Weights of a small encoder-decoder audio transcriber.
Model: 23.2M parameters, encoder arch tdnn, encoder activation relu, encoder widths [384], decoder width 384, decoder activation gelu.
Training: muon at rate 0.0027, 5100 steps.
Data: trained on read English sentences (LibriTTS-R), 15625 training examples, 15.7 epochs.
Rows from block 6 of the text decoder, named by matrix and row number. Rows with one number belong to one neuron. Each number is 200 + 40 x the weight over its row's rms, rounded and kept within 0 to 999. All counts start at 0. After the name is the row's rms in percent of the matrix's.
# fc1: MLP up (decoder.blocks.6.mlp.fc1.weight, 768x384), inputs 96-191
# fc2: MLP down (decoder.blocks.6.mlp.fc2.weight, 384x768, transposed), outputs 96-191
fc1.508,097,180,180,236,254,177,243,254,231,212,185,226,164,217,186,143,219,214,229,287,124,214,219,236,156,207,200,172,154,212,255,156,147,192,260,216,198,178,225,185,141,275,178,201,193,142,123,238,197,262,313,206,173,214,250,201,198,246,231,229,170,170,276,278,212,208,263,254,173,233,199,162,243,230,135,219,271,221,186,150,198,279,170,161,213,201,182,185,172,275,177,208,148,222,253,223,224
fc1.509,100,146,265,224,215,166,93,194,229,259,202,197,269,218,221,175,198,230,193,214,220,203,156,210,205,193,187,164,206,159,226,236,235,246,174,160,172,223,258,254,192,272,215,212,171,290,213,169,205,145,124,196,233,222,216,131,230,221,128,219,163,188,257,196,221,194,147,226,229,195,130,179,205,167,187,268,234,181,192,303,90,235,200,178,271,177,197,185,147,138,165,191,191,188,193,229,194
fc1.510,089,177,192,208,192,199,175,162,196,249,231,189,223,240,248,211,155,173,188,144,180,125,248,216,249,175,206,179,146,217,131,194,141,246,207,228,288,225,189,196,232,234,198,186,221,191,173,218,169,270,135,210,244,199,213,222,180,176,174,126,191,246,226,152,163,97,159,219,144,189,194,205,190,249,206,208,204,199,130,247,163,196,135,171,167,209,178,171,171,242,258,172,214,171,188,217,249
fc1.511,084,203,151,246,157,189,142,209,199,182,174,184,220,198,264,237,206,167,144,213,163,179,190,245,115,196,210,169,239,205,151,100,196,124,212,195,227,235,189,250,216,192,274,228,232,250,155,255,223,196,142,235,108,280,238,191,173,173,180,231,211,157,161,177,182,178,223,122,254,120,245,185,185,215,185,166,172,174,253,265,252,205,249,332,208,167,226,156,319,222,157,213,201,204,200,266,195
fc1.512,102,204,158,114,254,250,144,193,250,201,148,202,194,217,167,221,189,173,122,180,224,198,191,260,231,196,213,179,154,251,158,238,206,219,217,280,252,191,250,187,225,218,228,162,160,191,283,189,200,187,156,138,227,194,196,182,217,224,162,205,167,184,262,232,171,229,173,235,255,125,110,258,216,199,216,298,121,111,255,249,158,191,224,166,140,146,186,124,158,168,190,214,207,164,197,190,175
fc1.513,106,150,170,244,202,122,111,215,242,224,261,249,228,210,121,218,206,179,210,193,216,191,188,184,158,216,206,205,182,202,170,227,130,158,232,129,104,250,135,221,161,164,231,203,231,206,220,210,235,142,259,174,209,257,191,186,178,224,187,193,238,182,166,207,200,146,242,204,268,229,223,188,152,169,165,186,155,232,205,160,90,218,164,176,218,144,211,222,211,244,242,148,216,232,178,178,196
fc1.514,111,243,124,252,195,199,207,202,162,208,182,186,192,190,165,156,178,143,246,302,187,173,203,177,161,237,209,262,207,134,229,246,248,247,245,202,191,215,219,229,130,228,206,206,143,249,308,250,201,187,150,245,207,195,227,235,186,180,208,157,212,164,192,250,197,227,230,221,245,233,132,221,223,189,165,233,210,197,187,170,213,176,234,271,127,199,216,239,209,207,195,194,145,220,219,227,241
fc1.515,091,249,175,128,235,203,243,234,222,300,209,178,193,179,142,111,179,234,168,228,121,209,219,151,247,299,217,161,244,225,167,200,202,180,220,186,244,186,209,185,190,193,206,142,268,175,185,285,148,209,264,160,207,188,128,244,123,176,153,198,210,171,180,225,145,200,242,240,246,163,154,152,181,155,235,248,193,180,205,214,181,281,172,176,159,211,151,160,147,156,199,174,187,165,220,221,175
fc1.516,110,182,216,211,154,217,253,185,267,258,200,188,190,209,236,236,141,217,216,143,202,159,220,176,253,192,228,161,197,178,193,216,224,153,201,195,147,153,233,224,278,194,243,232,191,198,310,231,166,203,235,237,207,184,176,257,204,149,205,158,219,124,310,211,238,237,223,190,137,191,247,176,194,128,224,198,254,218,185,280,164,222,161,236,192,266,178,210,131,219,192,119,161,174,198,209,278
fc1.517,074,227,241,241,153,236,219,208,174,208,218,227,227,227,175,157,160,163,201,187,215,238,178,217,165,167,218,237,221,232,151,170,152,218,213,229,237,176,216,199,243,189,276,227,232,187,212,165,189,207,287,204,201,247,238,223,291,212,226,169,209,199,186,216,172,238,270,247,240,187,144,207,213,165,262,264,162,239,130,245,250,216,174,255,192,183,253,163,213,164,129,224,180,190,132,266,183
fc1.518,115,210,208,203,166,170,150,156,189,227,169,240,175,242,212,199,161,161,213,146,244,171,318,223,215,230,164,232,113,238,189,245,212,211,251,162,129,233,215,201,208,141,186,168,178,213,262,151,220,203,90,301,133,173,217,225,240,125,231,225,228,119,189,201,119,215,188,158,196,178,180,203,218,134,157,187,228,150,213,162,152,124,143,194,230,144,131,283,288,219,190,135,131,235,162,85,215
fc1.519,102,206,132,160,250,176,212,219,135,207,159,247,147,151,187,147,271,180,127,200,175,122,196,127,210,206,194,171,200,191,222,307,146,257,111,154,179,272,192,168,171,190,158,139,170,214,169,133,209,211,135,253,227,283,169,224,240,251,206,235,151,235,235,203,187,234,264,234,166,188,155,274,152,189,196,184,187,194,202,278,220,180,253,159,218,214,184,255,142,205,204,222,220,127,202,126,208
fc1.520,083,167,186,166,140,162,183,269,201,185,137,183,211,257,81,152,155,285,192,205,151,206,236,180,224,195,210,220,169,253,214,184,198,144,186,173,203,194,257,187,171,209,137,226,209,222,208,223,222,190,188,206,166,176,176,231,117,203,274,219,181,257,233,189,227,123,221,156,208,277,151,182,224,200,137,197,197,152,265,225,264,223,241,139,198,173,214,217,215,137,163,162,229,237,161,188,200
fc1.521,113,255,194,145,214,225,223,175,156,163,165,135,194,147,164,176,175,266,169,246,161,148,254,227,241,200,162,258,209,184,236,199,220,117,195,155,209,252,174,191,178,245,245,199,219,150,154,298,180,199,137,148,201,209,233,225,239,210,175,267,212,264,151,202,202,164,273,212,220,173,198,206,119,175,238,217,180,183,205,226,218,228,257,213,197,181,254,190,232,200,218,256,187,198,185,163,223
fc1.522,097,198,193,199,208,219,185,121,152,219,196,128,129,185,195,218,221,157,219,224,253,259,185,231,159,212,205,235,246,227,262,212,192,185,279,207,218,202,236,173,198,173,213,263,231,165,212,183,281,231,193,204,199,184,214,231,212,300,104,223,192,195,201,197,300,147,194,184,170,211,190,203,221,174,192,277,153,209,210,295,208,227,246,229,270,220,198,137,117,197,201,203,226,180,152,227,211
fc1.523,090,268,203,173,228,227,166,193,229,209,208,157,235,154,112,149,241,243,230,228,154,145,160,169,198,186,223,191,157,227,173,167,191,150,212,189,133,210,161,243,167,246,241,201,232,292,309,144,160,176,158,108,135,237,151,265,206,200,237,245,176,148,259,214,223,235,186,148,219,249,236,208,247,190,245,231,90,183,188,140,190,123,171,189,232,174,149,201,216,268,137,254,169,197,193,249,185
fc1.524,088,253,191,160,191,173,183,214,122,169,221,212,221,167,218,219,145,260,180,102,260,185,193,226,179,227,246,180,262,180,120,258,199,200,126,291,215,266,167,124,182,140,234,229,210,233,276,175,238,171,182,217,133,212,203,188,148,171,237,124,171,256,185,234,190,162,224,121,202,197,206,196,194,173,229,145,203,217,215,154,135,199,209,241,174,214,203,191,239,251,169,236,167,250,201,248,166
fc1.525,102,246,199,301,196,222,264,249,191,283,190,174,260,194,174,192,173,207,199,158,159,222,203,52,181,244,216,216,210,223,272,191,203,238,232,175,162,179,232,218,145,178,180,204,232,238,147,236,197,156,189,147,147,161,201,115,147,226,250,189,214,170,192,206,188,118,179,182,206,229,251,238,200,174,160,274,174,180,109,268,146,243,273,154,192,219,157,252,238,183,260,154,170,199,196,204,193
fc1.526,102,219,261,161,247,204,210,185,225,145,155,213,176,206,210,228,157,242,165,226,177,198,158,194,186,257,249,192,189,235,217,245,188,182,201,174,254,220,248,146,219,231,200,196,285,177,210,189,200,147,160,213,156,195,216,259,243,176,247,146,141,123,204,274,232,174,148,159,168,194,191,214,190,155,241,201,203,242,178,208,159,200,239,194,226,249,231,233,215,229,253,211,238,274,210,229,192
fc1.527,105,261,247,168,250,168,239,259,104,248,123,233,159,216,197,116,190,239,188,182,158,169,199,193,164,231,159,214,173,293,247,214,241,185,178,215,324,154,193,239,211,197,306,196,240,208,282,196,179,155,198,194,165,189,205,241,163,177,275,184,237,231,167,245,112,281,205,167,148,191,197,257,182,234,220,189,154,166,256,240,208,284,213,183,184,194,211,147,233,238,219,126,254,230,127,185,191
fc1.528,103,240,183,135,182,235,166,263,233,255,185,225,258,224,188,230,184,248,168,245,216,210,145,146,235,110,254,194,240,171,183,230,175,161,176,169,229,189,226,152,197,236,158,234,258,172,142,230,226,261,286,143,171,203,252,166,211,147,196,211,150,160,193,170,116,183,262,227,159,180,164,207,161,183,220,200,192,185,252,270,215,211,234,176,177,261,138,175,200,145,169,207,154,110,192,153,197
fc1.529,095,179,200,149,229,164,230,212,215,164,111,218,130,233,210,185,203,228,189,169,224,171,238,169,240,202,190,181,212,136,151,224,171,145,257,130,180,253,163,127,165,131,217,192,204,179,116,218,156,208,164,196,182,261,215,196,149,179,189,176,115,281,204,216,130,186,177,182,327,167,197,234,195,192,200,163,210,219,164,222,183,219,96,236,277,137,77,154,203,240,278,214,217,204,261,116,163
fc1.530,100,187,175,247,155,148,140,270,208,172,201,233,198,230,261,202,180,223,282,175,188,183,240,177,198,177,199,200,219,204,225,226,198,210,173,277,233,198,156,218,195,152,170,171,206,145,190,217,207,255,213,219,206,217,233,193,253,174,205,159,284,212,254,168,225,204,205,217,219,154,269,220,163,239,152,209,201,263,150,171,218,179,175,174,267,181,235,185,144,206,258,218,298,247,116,259,204
fc1.531,106,222,249,175,161,288,247,131,230,145,140,203,149,205,163,211,217,231,207,157,242,233,224,178,199,163,219,248,224,147,240,140,214,191,215,233,196,219,236,175,198,159,175,195,130,199,210,275,180,142,211,244,181,191,237,201,287,160,267,206,157,117,204,117,162,142,200,237,236,240,154,228,144,114,217,167,184,206,198,309,188,211,203,154,181,131,202,169,224,137,141,233,178,187,247,153,261
fc1.532,123,123,167,183,201,137,198,180,217,162,196,139,178,236,230,215,171,184,169,176,251,140,188,195,183,186,210,245,175,190,181,244,217,186,120,214,160,208,224,145,104,219,243,197,222,168,240,144,168,225,264,178,228,206,174,161,245,194,184,171,157,234,171,257,179,241,248,227,194,268,157,155,177,216,222,153,247,183,133,223,257,149,186,223,258,205,138,225,207,145,213,257,114,175,205,276,282
fc1.533,103,284,160,252,216,200,152,222,150,190,167,178,220,197,244,201,285,146,217,200,331,169,199,191,191,195,165,235,132,218,184,256,266,248,173,255,195,295,257,133,252,238,189,209,237,217,167,166,245,192,219,210,182,183,208,166,202,209,245,180,226,162,229,224,173,149,242,239,242,167,217,240,219,208,171,189,266,238,182,114,161,117,125,199,185,200,157,173,239,194,186,195,290,228,203,268,164
fc1.534,091,200,188,276,233,272,186,238,207,247,240,203,144,276,272,208,187,205,169,253,151,166,228,179,242,247,184,217,193,272,172,241,119,258,190,226,250,209,187,288,248,214,169,164,196,201,200,193,217,155,204,198,183,236,172,227,241,216,242,179,205,173,176,211,256,206,225,231,239,215,255,260,220,168,214,190,206,233,133,247,201,282,241,113,166,229,234,163,237,133,178,141,165,246,202,252,102
fc1.535,111,191,261,214,248,137,245,216,175,291,184,183,138,302,253,233,205,215,213,210,181,234,235,234,205,185,152,170,160,241,230,122,231,215,204,241,193,195,170,217,150,250,223,168,213,121,228,255,168,130,160,213,184,204,240,277,173,152,176,210,252,211,220,224,204,190,147,217,176,199,157,164,261,238,191,201,185,269,192,190,231,201,226,249,153,171,197,217,237,274,229,207,136,264,136,188,255
fc1.536,095,244,145,179,276,221,272,211,168,174,187,97,159,231,185,160,185,154,220,162,220,175,157,173,213,155,188,236,257,178,173,206,209,206,220,217,207,191,171,210,210,218,235,216,147,175,196,230,215,194,170,214,205,224,244,154,121,198,223,148,266,187,194,165,230,143,196,233,220,196,230,284,183,153,204,208,174,157,175,206,240,125,206,196,181,154,143,195,198,261,182,212,220,215,183,210,151
fc1.537,092,154,232,310,228,216,165,233,230,223,226,206,212,241,229,227,177,223,175,172,223,256,207,174,169,176,201,241,213,149,245,210,138,220,158,192,177,137,203,245,175,232,154,267,170,152,254,192,261,194,266,208,203,239,188,177,201,185,151,264,188,172,186,165,137,194,258,253,143,112,203,219,200,164,179,163,264,102,194,230,225,162,188,217,200,109,160,169,198,189,173,220,155,248,202,190,255
fc1.538,102,233,166,179,219,192,303,185,199,205,226,245,195,215,154,179,144,233,197,160,259,154,172,170,281,204,181,183,149,171,119,277,206,207,199,198,133,233,222,238,195,216,244,229,299,138,234,204,201,213,184,273,186,203,156,247,246,269,228,181,233,216,223,162,228,165,199,194,225,183,249,126,197,235,212,178,197,228,151,203,151,196,177,109,183,186,168,234,153,276,178,192,257,303,206,119,229
fc1.539,101,232,198,242,253,225,153,148,186,255,228,248,250,203,242,184,201,194,178,178,219,120,226,153,264,159,162,148,157,111,228,288,194,247,217,234,159,181,238,219,202,201,165,199,221,210,225,189,215,197,216,248,208,197,226,244,258,200,163,236,172,248,149,175,191,189,244,200,106,156,136,229,251,223,179,233,228,229,113,181,274,284,253,165,193,167,138,202,225,154,107,190,194,231,167,248,215
fc1.540,107,204,188,221,176,235,226,249,213,211,185,193,192,212,233,236,142,253,182,237,148,181,151,253,132,183,208,238,212,186,252,257,124,174,195,256,172,165,159,292,186,166,173,159,213,162,236,267,117,248,183,172,194,182,237,290,139,189,180,125,225,224,171,181,147,162,273,172,164,243,220,157,211,216,212,191,155,263,178,259,200,205,187,144,234,214,168,256,230,156,151,210,172,165,254,256,239
fc1.541,095,189,164,185,219,218,207,198,189,150,174,288,179,178,171,188,221,177,215,233,158,198,212,271,157,161,221,176,184,178,259,279,151,254,234,223,202,231,196,208,196,206,165,182,163,143,196,225,273,241,208,161,210,171,180,215,155,184,192,139,233,225,119,171,176,191,179,191,254,180,179,201,229,248,171,212,203,216,148,163,231,203,146,235,207,126,155,253,285,210,202,235,208,248,171,229,153
fc1.542,110,257,172,273,213,232,149,190,219,250,232,147,162,213,97,231,260,155,236,158,200,308,223,217,135,158,226,164,198,210,217,270,116,225,178,221,205,216,169,230,156,149,228,173,174,185,245,216,241,243,153,224,173,192,137,229,166,150,251,239,171,128,230,163,178,240,211,230,235,205,217,229,175,209,149,225,199,181,184,154,217,183,202,217,217,214,164,230,187,182,230,203,285,124,203,180,211
fc1.543,106,302,202,211,262,259,156,211,140,239,149,240,277,219,181,243,260,216,210,246,234,308,122,178,131,191,263,190,204,188,270,193,229,241,221,192,237,179,218,201,174,242,160,146,227,225,148,181,161,257,228,179,149,188,226,221,278,229,224,230,189,135,155,174,198,246,206,202,135,264,226,258,182,191,246,201,248,210,207,222,204,241,241,214,225,178,75,221,248,205,211,228,141,209,196,245,182
fc2.508,105,184,242,239,288,244,167,193,270,222,184,200,216,94,305,173,232,226,110,159,195,180,130,205,187,229,193,194,199,185,227,216,201,293,124,144,195,221,196,219,163,203,199,149,160,176,266,199,206,120,217,237,257,164,210,181,168,224,210,243,264,155,161,203,203,202,180,282,193,161,212,98,214,151,207,184,171,266,198,240,206,203,218,172,244,175,207,164,215,191,181,198,239,154,208,214,224
fc2.509,108,197,195,223,185,184,273,231,186,193,223,300,145,236,236,171,216,259,184,222,183,194,218,179,225,145,171,185,261,189,236,141,163,205,240,231,161,230,148,166,223,264,189,233,269,192,222,213,213,169,214,166,181,236,138,220,194,273,228,137,228,167,165,201,236,184,106,208,223,262,219,173,227,201,184,182,265,144,251,188,266,235,179,265,198,122,171,168,248,256,205,288,205,246,206,173,127
fc2.510,096,244,121,228,181,210,189,161,186,171,255,174,121,226,116,194,201,182,199,169,182,242,147,245,181,199,231,238,187,195,173,267,191,211,153,171,213,236,170,223,106,157,207,203,167,145,203,169,186,184,193,201,202,165,184,255,230,204,169,249,152,181,203,259,142,254,180,188,244,170,204,184,210,215,265,161,238,171,243,180,195,159,228,218,144,238,182,168,237,166,162,159,151,244,155,138,158
fc2.511,089,223,177,254,192,182,206,198,140,142,212,233,187,224,248,209,230,307,187,189,173,174,155,251,237,208,192,226,222,165,229,191,136,185,159,192,178,174,250,173,163,189,178,148,218,157,207,144,214,266,281,157,192,185,254,214,173,173,153,232,204,240,190,204,167,179,139,215,295,172,265,199,210,191,240,177,196,220,214,145,193,208,177,228,208,154,155,264,175,197,205,241,91,236,122,245,160
fc2.512,102,181,197,236,215,205,199,157,194,211,245,181,159,182,203,242,225,224,225,235,206,264,188,137,256,225,211,148,182,242,167,158,243,238,180,182,235,90,130,198,182,205,262,205,240,128,170,189,144,269,223,196,225,215,127,177,234,164,169,236,217,200,218,205,197,246,176,210,224,279,147,223,155,195,238,203,133,223,238,222,185,96,159,113,246,245,249,155,214,212,200,191,263,270,175,158,143
fc2.513,094,191,176,177,183,193,255,165,94,190,187,213,224,214,203,264,185,211,187,168,204,278,203,214,235,173,149,157,228,194,163,136,223,225,263,207,263,184,182,176,241,220,172,139,168,242,182,158,183,165,125,275,256,189,240,221,110,251,219,167,145,206,173,218,186,263,228,243,126,115,254,196,178,290,181,266,207,176,168,212,177,263,234,120,192,272,157,194,173,213,203,139,187,245,177,243,206
fc2.514,095,220,211,175,212,217,188,259,244,194,219,181,172,187,215,209,208,228,212,204,214,180,196,258,138,95,196,173,195,204,178,190,178,244,204,167,244,203,219,122,195,249,237,224,186,230,209,225,260,234,176,197,201,191,255,127,119,227,180,180,227,213,205,207,202,135,193,157,190,218,170,198,261,196,231,254,237,160,174,99,173,123,228,177,194,124,205,244,242,221,323,197,180,191,250,163,268
fc2.515,098,185,218,302,186,217,234,253,146,192,201,191,268,202,214,261,180,199,192,222,186,204,205,245,151,216,218,209,179,170,130,213,255,266,222,207,230,142,202,253,262,196,218,173,210,191,207,199,203,260,193,211,219,239,138,305,245,237,236,253,200,190,211,189,232,214,180,230,234,156,223,195,162,235,183,194,185,185,226,159,249,217,279,247,212,219,175,189,185,311,261,181,241,203,234,260,201
fc2.516,102,140,189,175,189,203,237,186,143,165,156,188,146,230,230,190,294,258,196,261,234,183,215,216,100,132,185,138,180,248,211,230,159,152,175,220,233,260,177,185,139,222,297,215,206,231,120,210,157,137,208,209,108,204,244,137,234,153,119,240,186,204,92,170,201,171,211,159,239,318,198,169,161,194,188,182,290,196,194,144,195,186,243,123,156,147,179,213,227,195,238,185,249,211,183,243,239
fc2.517,074,214,213,172,211,193,214,228,287,157,198,186,231,175,169,236,179,253,182,102,179,160,224,232,208,187,183,215,155,257,191,147,142,169,257,138,203,195,195,156,144,268,215,186,245,201,203,225,180,245,249,239,263,195,207,225,221,144,268,263,151,194,214,194,146,278,156,153,169,109,311,178,282,205,190,202,173,87,162,165,208,244,163,238,160,188,201,192,177,249,110,128,183,185,230,193,189
fc2.518,113,192,197,183,229,186,173,240,180,154,162,163,185,105,172,147,208,173,184,232,142,157,108,218,245,178,236,290,202,213,170,234,277,152,182,250,192,196,143,233,232,168,192,212,181,239,205,204,264,199,195,163,231,217,139,220,208,143,245,270,243,210,198,240,190,210,171,191,246,216,168,202,242,192,263,114,243,215,187,144,184,192,229,240,203,151,168,165,272,235,214,145,257,181,278,227,253
fc2.519,103,248,221,253,165,189,185,245,162,158,228,236,238,215,153,180,121,196,248,243,124,193,172,250,223,209,222,245,165,229,111,118,292,128,211,274,220,156,167,168,237,248,170,171,182,203,129,261,255,285,107,160,240,235,166,199,233,193,160,82,213,223,218,194,269,169,113,209,157,204,200,189,242,174,130,252,168,210,209,183,183,227,147,200,185,167,291,184,251,200,196,211,126,234,156,196,214
fc2.520,086,174,227,205,212,272,156,156,227,201,219,211,162,167,184,233,201,198,210,199,206,232,212,218,141,179,194,212,234,197,234,131,157,252,195,252,188,241,153,250,130,242,223,198,159,195,193,191,180,204,253,189,152,222,205,231,240,184,159,165,239,227,200,154,191,310,212,221,120,246,191,170,155,144,282,181,213,217,124,171,260,121,182,179,277,251,200,169,242,242,175,191,247,223,192,262,204
fc2.521,112,110,306,212,214,156,240,227,219,234,302,183,158,256,224,213,228,160,177,141,209,278,103,209,164,133,285,196,145,250,184,234,213,173,255,151,184,215,230,215,195,186,271,199,170,229,236,153,231,217,218,188,162,171,177,164,256,243,263,194,183,222,203,218,292,236,217,212,213,182,201,162,193,204,260,98,213,234,151,177,176,225,225,189,195,240,204,149,194,192,177,212,249,211,217,170,172
fc2.522,098,148,141,229,169,215,159,248,225,226,297,240,269,103,172,236,223,262,230,211,236,182,229,250,219,204,179,142,177,169,198,213,220,203,194,151,140,142,195,116,217,195,199,197,196,124,223,168,95,198,210,206,183,211,156,228,197,188,153,236,289,203,210,181,193,218,170,164,142,203,240,224,246,243,163,167,262,199,209,288,217,204,203,212,225,222,172,249,141,274,103,184,236,158,197,225,235
fc2.523,096,143,263,178,201,189,218,239,212,298,104,231,189,269,235,158,160,238,178,219,249,245,190,215,163,94,214,218,222,219,221,165,177,236,156,158,157,279,252,236,174,157,244,216,122,139,275,215,205,291,200,193,193,208,260,262,170,135,210,195,264,199,84,222,196,236,142,208,152,243,252,183,169,148,136,242,263,208,194,158,182,185,187,222,239,168,173,155,196,167,187,153,232,210,192,202,162
fc2.524,091,116,214,224,165,188,159,270,206,234,135,185,218,165,181,226,195,228,215,178,224,211,254,215,245,201,145,224,214,180,160,123,191,220,209,148,228,152,125,247,262,243,220,224,223,170,222,187,196,248,203,177,129,153,183,137,229,205,212,239,171,187,198,248,169,226,192,201,174,220,157,142,158,229,182,190,197,201,144,217,249,183,207,189,139,199,177,259,160,156,268,141,216,145,195,133,185
fc2.525,107,226,200,229,307,178,199,225,224,213,146,85,150,245,178,171,202,227,178,210,198,196,224,262,161,242,168,196,256,190,155,209,172,201,147,253,233,216,169,110,173,217,214,205,164,181,216,278,284,166,192,188,139,199,202,173,227,234,188,211,258,201,189,222,158,237,176,169,229,244,141,242,190,160,176,187,260,233,206,220,166,266,127,190,200,201,272,195,192,208,212,252,200,199,253,165,176
fc2.526,099,231,203,121,176,277,238,174,227,171,210,210,276,216,169,173,172,129,243,216,148,197,165,180,268,230,240,188,158,198,226,235,251,188,194,228,94,171,254,244,193,200,175,211,205,248,239,235,202,251,227,146,255,238,195,203,190,173,204,195,132,228,188,193,269,227,149,225,170,160,195,134,223,154,205,168,200,159,173,168,249,172,199,182,206,132,210,194,220,210,179,125,238,179,230,196,250
fc2.527,097,237,196,210,176,210,218,188,168,209,164,274,267,163,273,246,183,219,307,184,190,246,247,184,288,175,225,171,236,150,233,219,158,191,173,185,230,215,232,130,290,238,129,239,196,181,204,263,189,185,174,127,229,148,212,191,219,251,213,192,150,201,210,204,227,228,232,218,202,189,211,198,195,283,179,234,179,206,141,131,192,173,122,159,173,243,208,170,213,190,232,139,196,253,137,269,269
fc2.528,100,143,189,205,177,231,260,193,247,201,210,98,145,232,168,160,211,203,203,178,188,223,280,137,184,178,195,192,194,264,217,221,210,200,143,190,164,189,234,226,238,272,181,169,230,223,249,148,174,118,158,156,180,159,254,163,153,186,174,184,263,239,149,195,203,195,162,186,216,150,218,302,291,178,230,206,164,221,127,180,203,192,121,210,252,223,164,270,190,138,199,235,244,150,116,187,155
fc2.529,103,210,220,213,176,193,164,230,213,277,156,240,230,120,223,165,180,153,183,185,227,279,286,191,260,199,265,183,186,185,167,263,144,154,246,262,237,204,285,222,110,226,191,238,211,249,193,216,123,211,115,245,217,144,215,196,175,247,189,147,206,190,214,222,253,182,210,204,194,235,214,136,273,202,255,144,203,229,175,239,203,184,211,131,187,133,242,169,155,217,160,203,157,206,168,180,206
fc2.530,094,154,174,117,207,221,272,244,166,146,207,230,198,150,180,249,211,218,249,193,258,162,169,222,241,188,175,195,164,188,198,228,168,237,216,191,235,200,231,217,217,240,275,210,165,241,175,211,134,129,189,202,167,263,173,186,138,154,166,186,263,174,260,195,252,184,101,272,205,221,204,189,150,209,187,170,147,221,242,255,232,131,175,202,207,278,120,178,130,279,198,204,181,195,242,130,180
fc2.531,107,189,199,205,223,118,136,202,229,285,245,162,169,173,255,189,197,187,205,113,269,218,211,158,214,194,153,134,169,243,255,122,230,182,227,208,265,196,172,186,197,165,191,209,259,111,230,209,184,278,238,219,209,194,144,186,265,92,182,241,234,212,239,278,218,209,210,132,252,84,231,177,215,247,211,250,179,174,206,175,223,172,205,227,198,226,234,201,191,198,187,230,250,169,235,189,109
fc2.532,112,227,205,169,233,296,220,186,254,195,144,242,234,146,156,238,271,166,241,121,140,212,217,248,288,188,285,228,238,190,188,178,223,223,164,262,225,173,165,177,297,198,199,231,177,232,179,244,193,222,219,146,158,260,226,128,242,145,210,241,150,145,193,162,216,213,253,228,185,192,225,186,228,174,176,209,239,183,228,145,106,221,176,169,225,268,175,173,201,193,135,126,145,223,241,116,162
fc2.533,100,221,170,166,199,208,220,143,248,185,244,212,246,194,207,239,195,178,241,124,145,196,234,199,208,187,171,195,234,259,236,233,262,204,212,168,177,258,227,162,175,308,245,238,128,196,322,238,186,229,235,129,173,200,171,149,173,267,245,168,194,265,220,205,189,256,202,160,252,144,142,187,199,217,161,222,226,225,185,192,241,195,150,168,171,142,198,245,172,262,210,199,174,206,182,259,136
fc2.534,096,192,292,205,227,231,227,191,172,133,191,219,200,137,174,207,213,197,231,129,244,170,119,217,212,172,229,158,219,199,169,209,246,170,266,160,230,231,186,178,183,188,195,250,140,192,196,216,234,183,222,124,184,156,220,177,195,199,245,177,256,210,175,358,197,200,177,168,216,221,181,200,203,180,205,197,175,219,250,274,243,224,168,249,196,113,189,193,178,258,176,260,200,198,196,207,247
fc2.535,109,216,222,208,274,226,252,192,207,118,199,249,194,176,203,148,279,248,245,257,140,208,200,160,231,125,152,238,165,222,150,201,228,250,175,205,233,169,142,156,244,217,149,222,173,169,87,247,144,153,231,202,244,200,232,101,169,260,202,170,230,235,185,190,199,176,154,135,223,205,190,266,201,236,193,246,178,239,199,190,179,198,202,166,217,209,164,138,127,225,247,196,235,158,228,178,231
fc2.536,098,210,211,186,238,129,144,184,228,267,237,198,231,185,234,245,98,202,188,117,141,103,209,250,255,230,197,181,208,193,136,262,165,179,196,229,144,259,245,256,216,227,170,118,197,204,143,182,244,225,230,214,198,145,229,193,223,211,157,189,237,163,253,288,204,189,195,208,223,262,219,200,194,179,211,197,176,159,241,228,255,159,294,187,165,163,294,277,234,161,177,231,155,219,214,198,226
fc2.537,104,200,129,205,193,177,243,130,207,232,204,113,175,187,174,215,214,252,206,162,235,184,248,218,195,288,161,223,207,131,200,141,269,174,229,232,228,155,165,159,207,242,213,220,247,192,203,266,141,218,181,201,213,165,184,215,215,239,191,272,171,171,156,259,286,167,152,139,202,177,212,237,170,195,122,219,267,218,242,157,272,186,179,209,172,210,216,204,204,201,187,252,259,118,200,243,163
fc2.538,112,193,179,150,224,190,173,197,151,211,161,203,231,221,240,230,168,198,197,186,166,150,165,170,155,197,190,203,202,203,207,198,144,180,205,255,226,224,222,177,141,225,186,231,251,119,178,199,125,300,193,187,255,224,206,185,138,228,226,173,91,110,207,236,259,208,153,197,169,161,191,228,223,154,230,192,164,148,181,151,260,255,187,179,259,164,191,215,221,143,244,271,239,226,227,263,221
fc2.539,096,207,253,144,183,205,166,244,150,205,198,285,220,215,192,262,215,178,259,242,163,276,173,183,192,199,190,253,272,179,201,185,243,172,207,218,243,188,256,204,256,215,240,215,163,280,224,294,264,165,164,175,264,170,262,175,134,221,259,169,168,160,243,173,188,193,170,109,203,229,204,200,188,172,202,237,209,181,236,198,199,134,162,249,137,210,263,304,233,150,225,258,122,158,168,136,180
fc2.540,111,185,196,191,188,226,212,201,182,168,215,178,179,166,184,174,170,238,230,148,142,177,214,260,225,279,187,236,240,211,237,186,213,302,187,259,237,184,172,239,200,304,181,199,222,200,175,137,147,195,234,194,314,164,155,143,197,194,191,143,210,235,213,213,226,204,219,173,156,193,234,222,176,210,202,163,193,228,207,209,169,146,261,201,220,238,163,129,151,221,189,150,194,246,197,182,149
fc2.541,098,221,136,240,224,220,218,186,169,230,189,206,137,257,163,158,259,184,220,188,221,278,266,155,207,227,80,202,206,210,174,202,192,143,165,183,168,174,254,167,234,209,148,203,212,239,167,205,194,162,155,251,221,172,233,303,257,224,284,235,149,151,206,223,228,239,202,256,199,176,130,251,198,200,217,233,215,145,243,149,229,213,150,302,107,233,259,184,259,197,218,247,147,170,259,148,297
fc2.542,109,137,238,201,205,202,186,219,232,138,172,226,185,147,201,181,140,198,243,222,208,227,219,183,229,96,313,258,167,213,232,179,204,243,266,208,213,207,184,145,162,247,184,159,266,178,174,179,220,251,195,214,205,189,239,213,310,265,238,159,216,191,148,107,247,212,228,251,202,238,180,202,179,253,190,196,239,216,225,181,160,193,194,239,189,238,246,229,217,182,255,221,200,194,176,194,252
fc2.543,103,223,188,277,190,253,211,156,163,185,209,274,110,142,232,230,246,219,254,130,161,113,286,120,232,141,169,168,230,163,212,219,109,162,219,205,172,185,212,207,194,235,235,201,249,277,143,251,173,198,152,174,210,191,166,250,154,263,263,218,140,198,222,202,268,165,137,98,223,195,198,140,210,184,178,140,158,181,197,225,231,182,235,100,199,213,249,282,172,245,210,214,211,265,254,175,235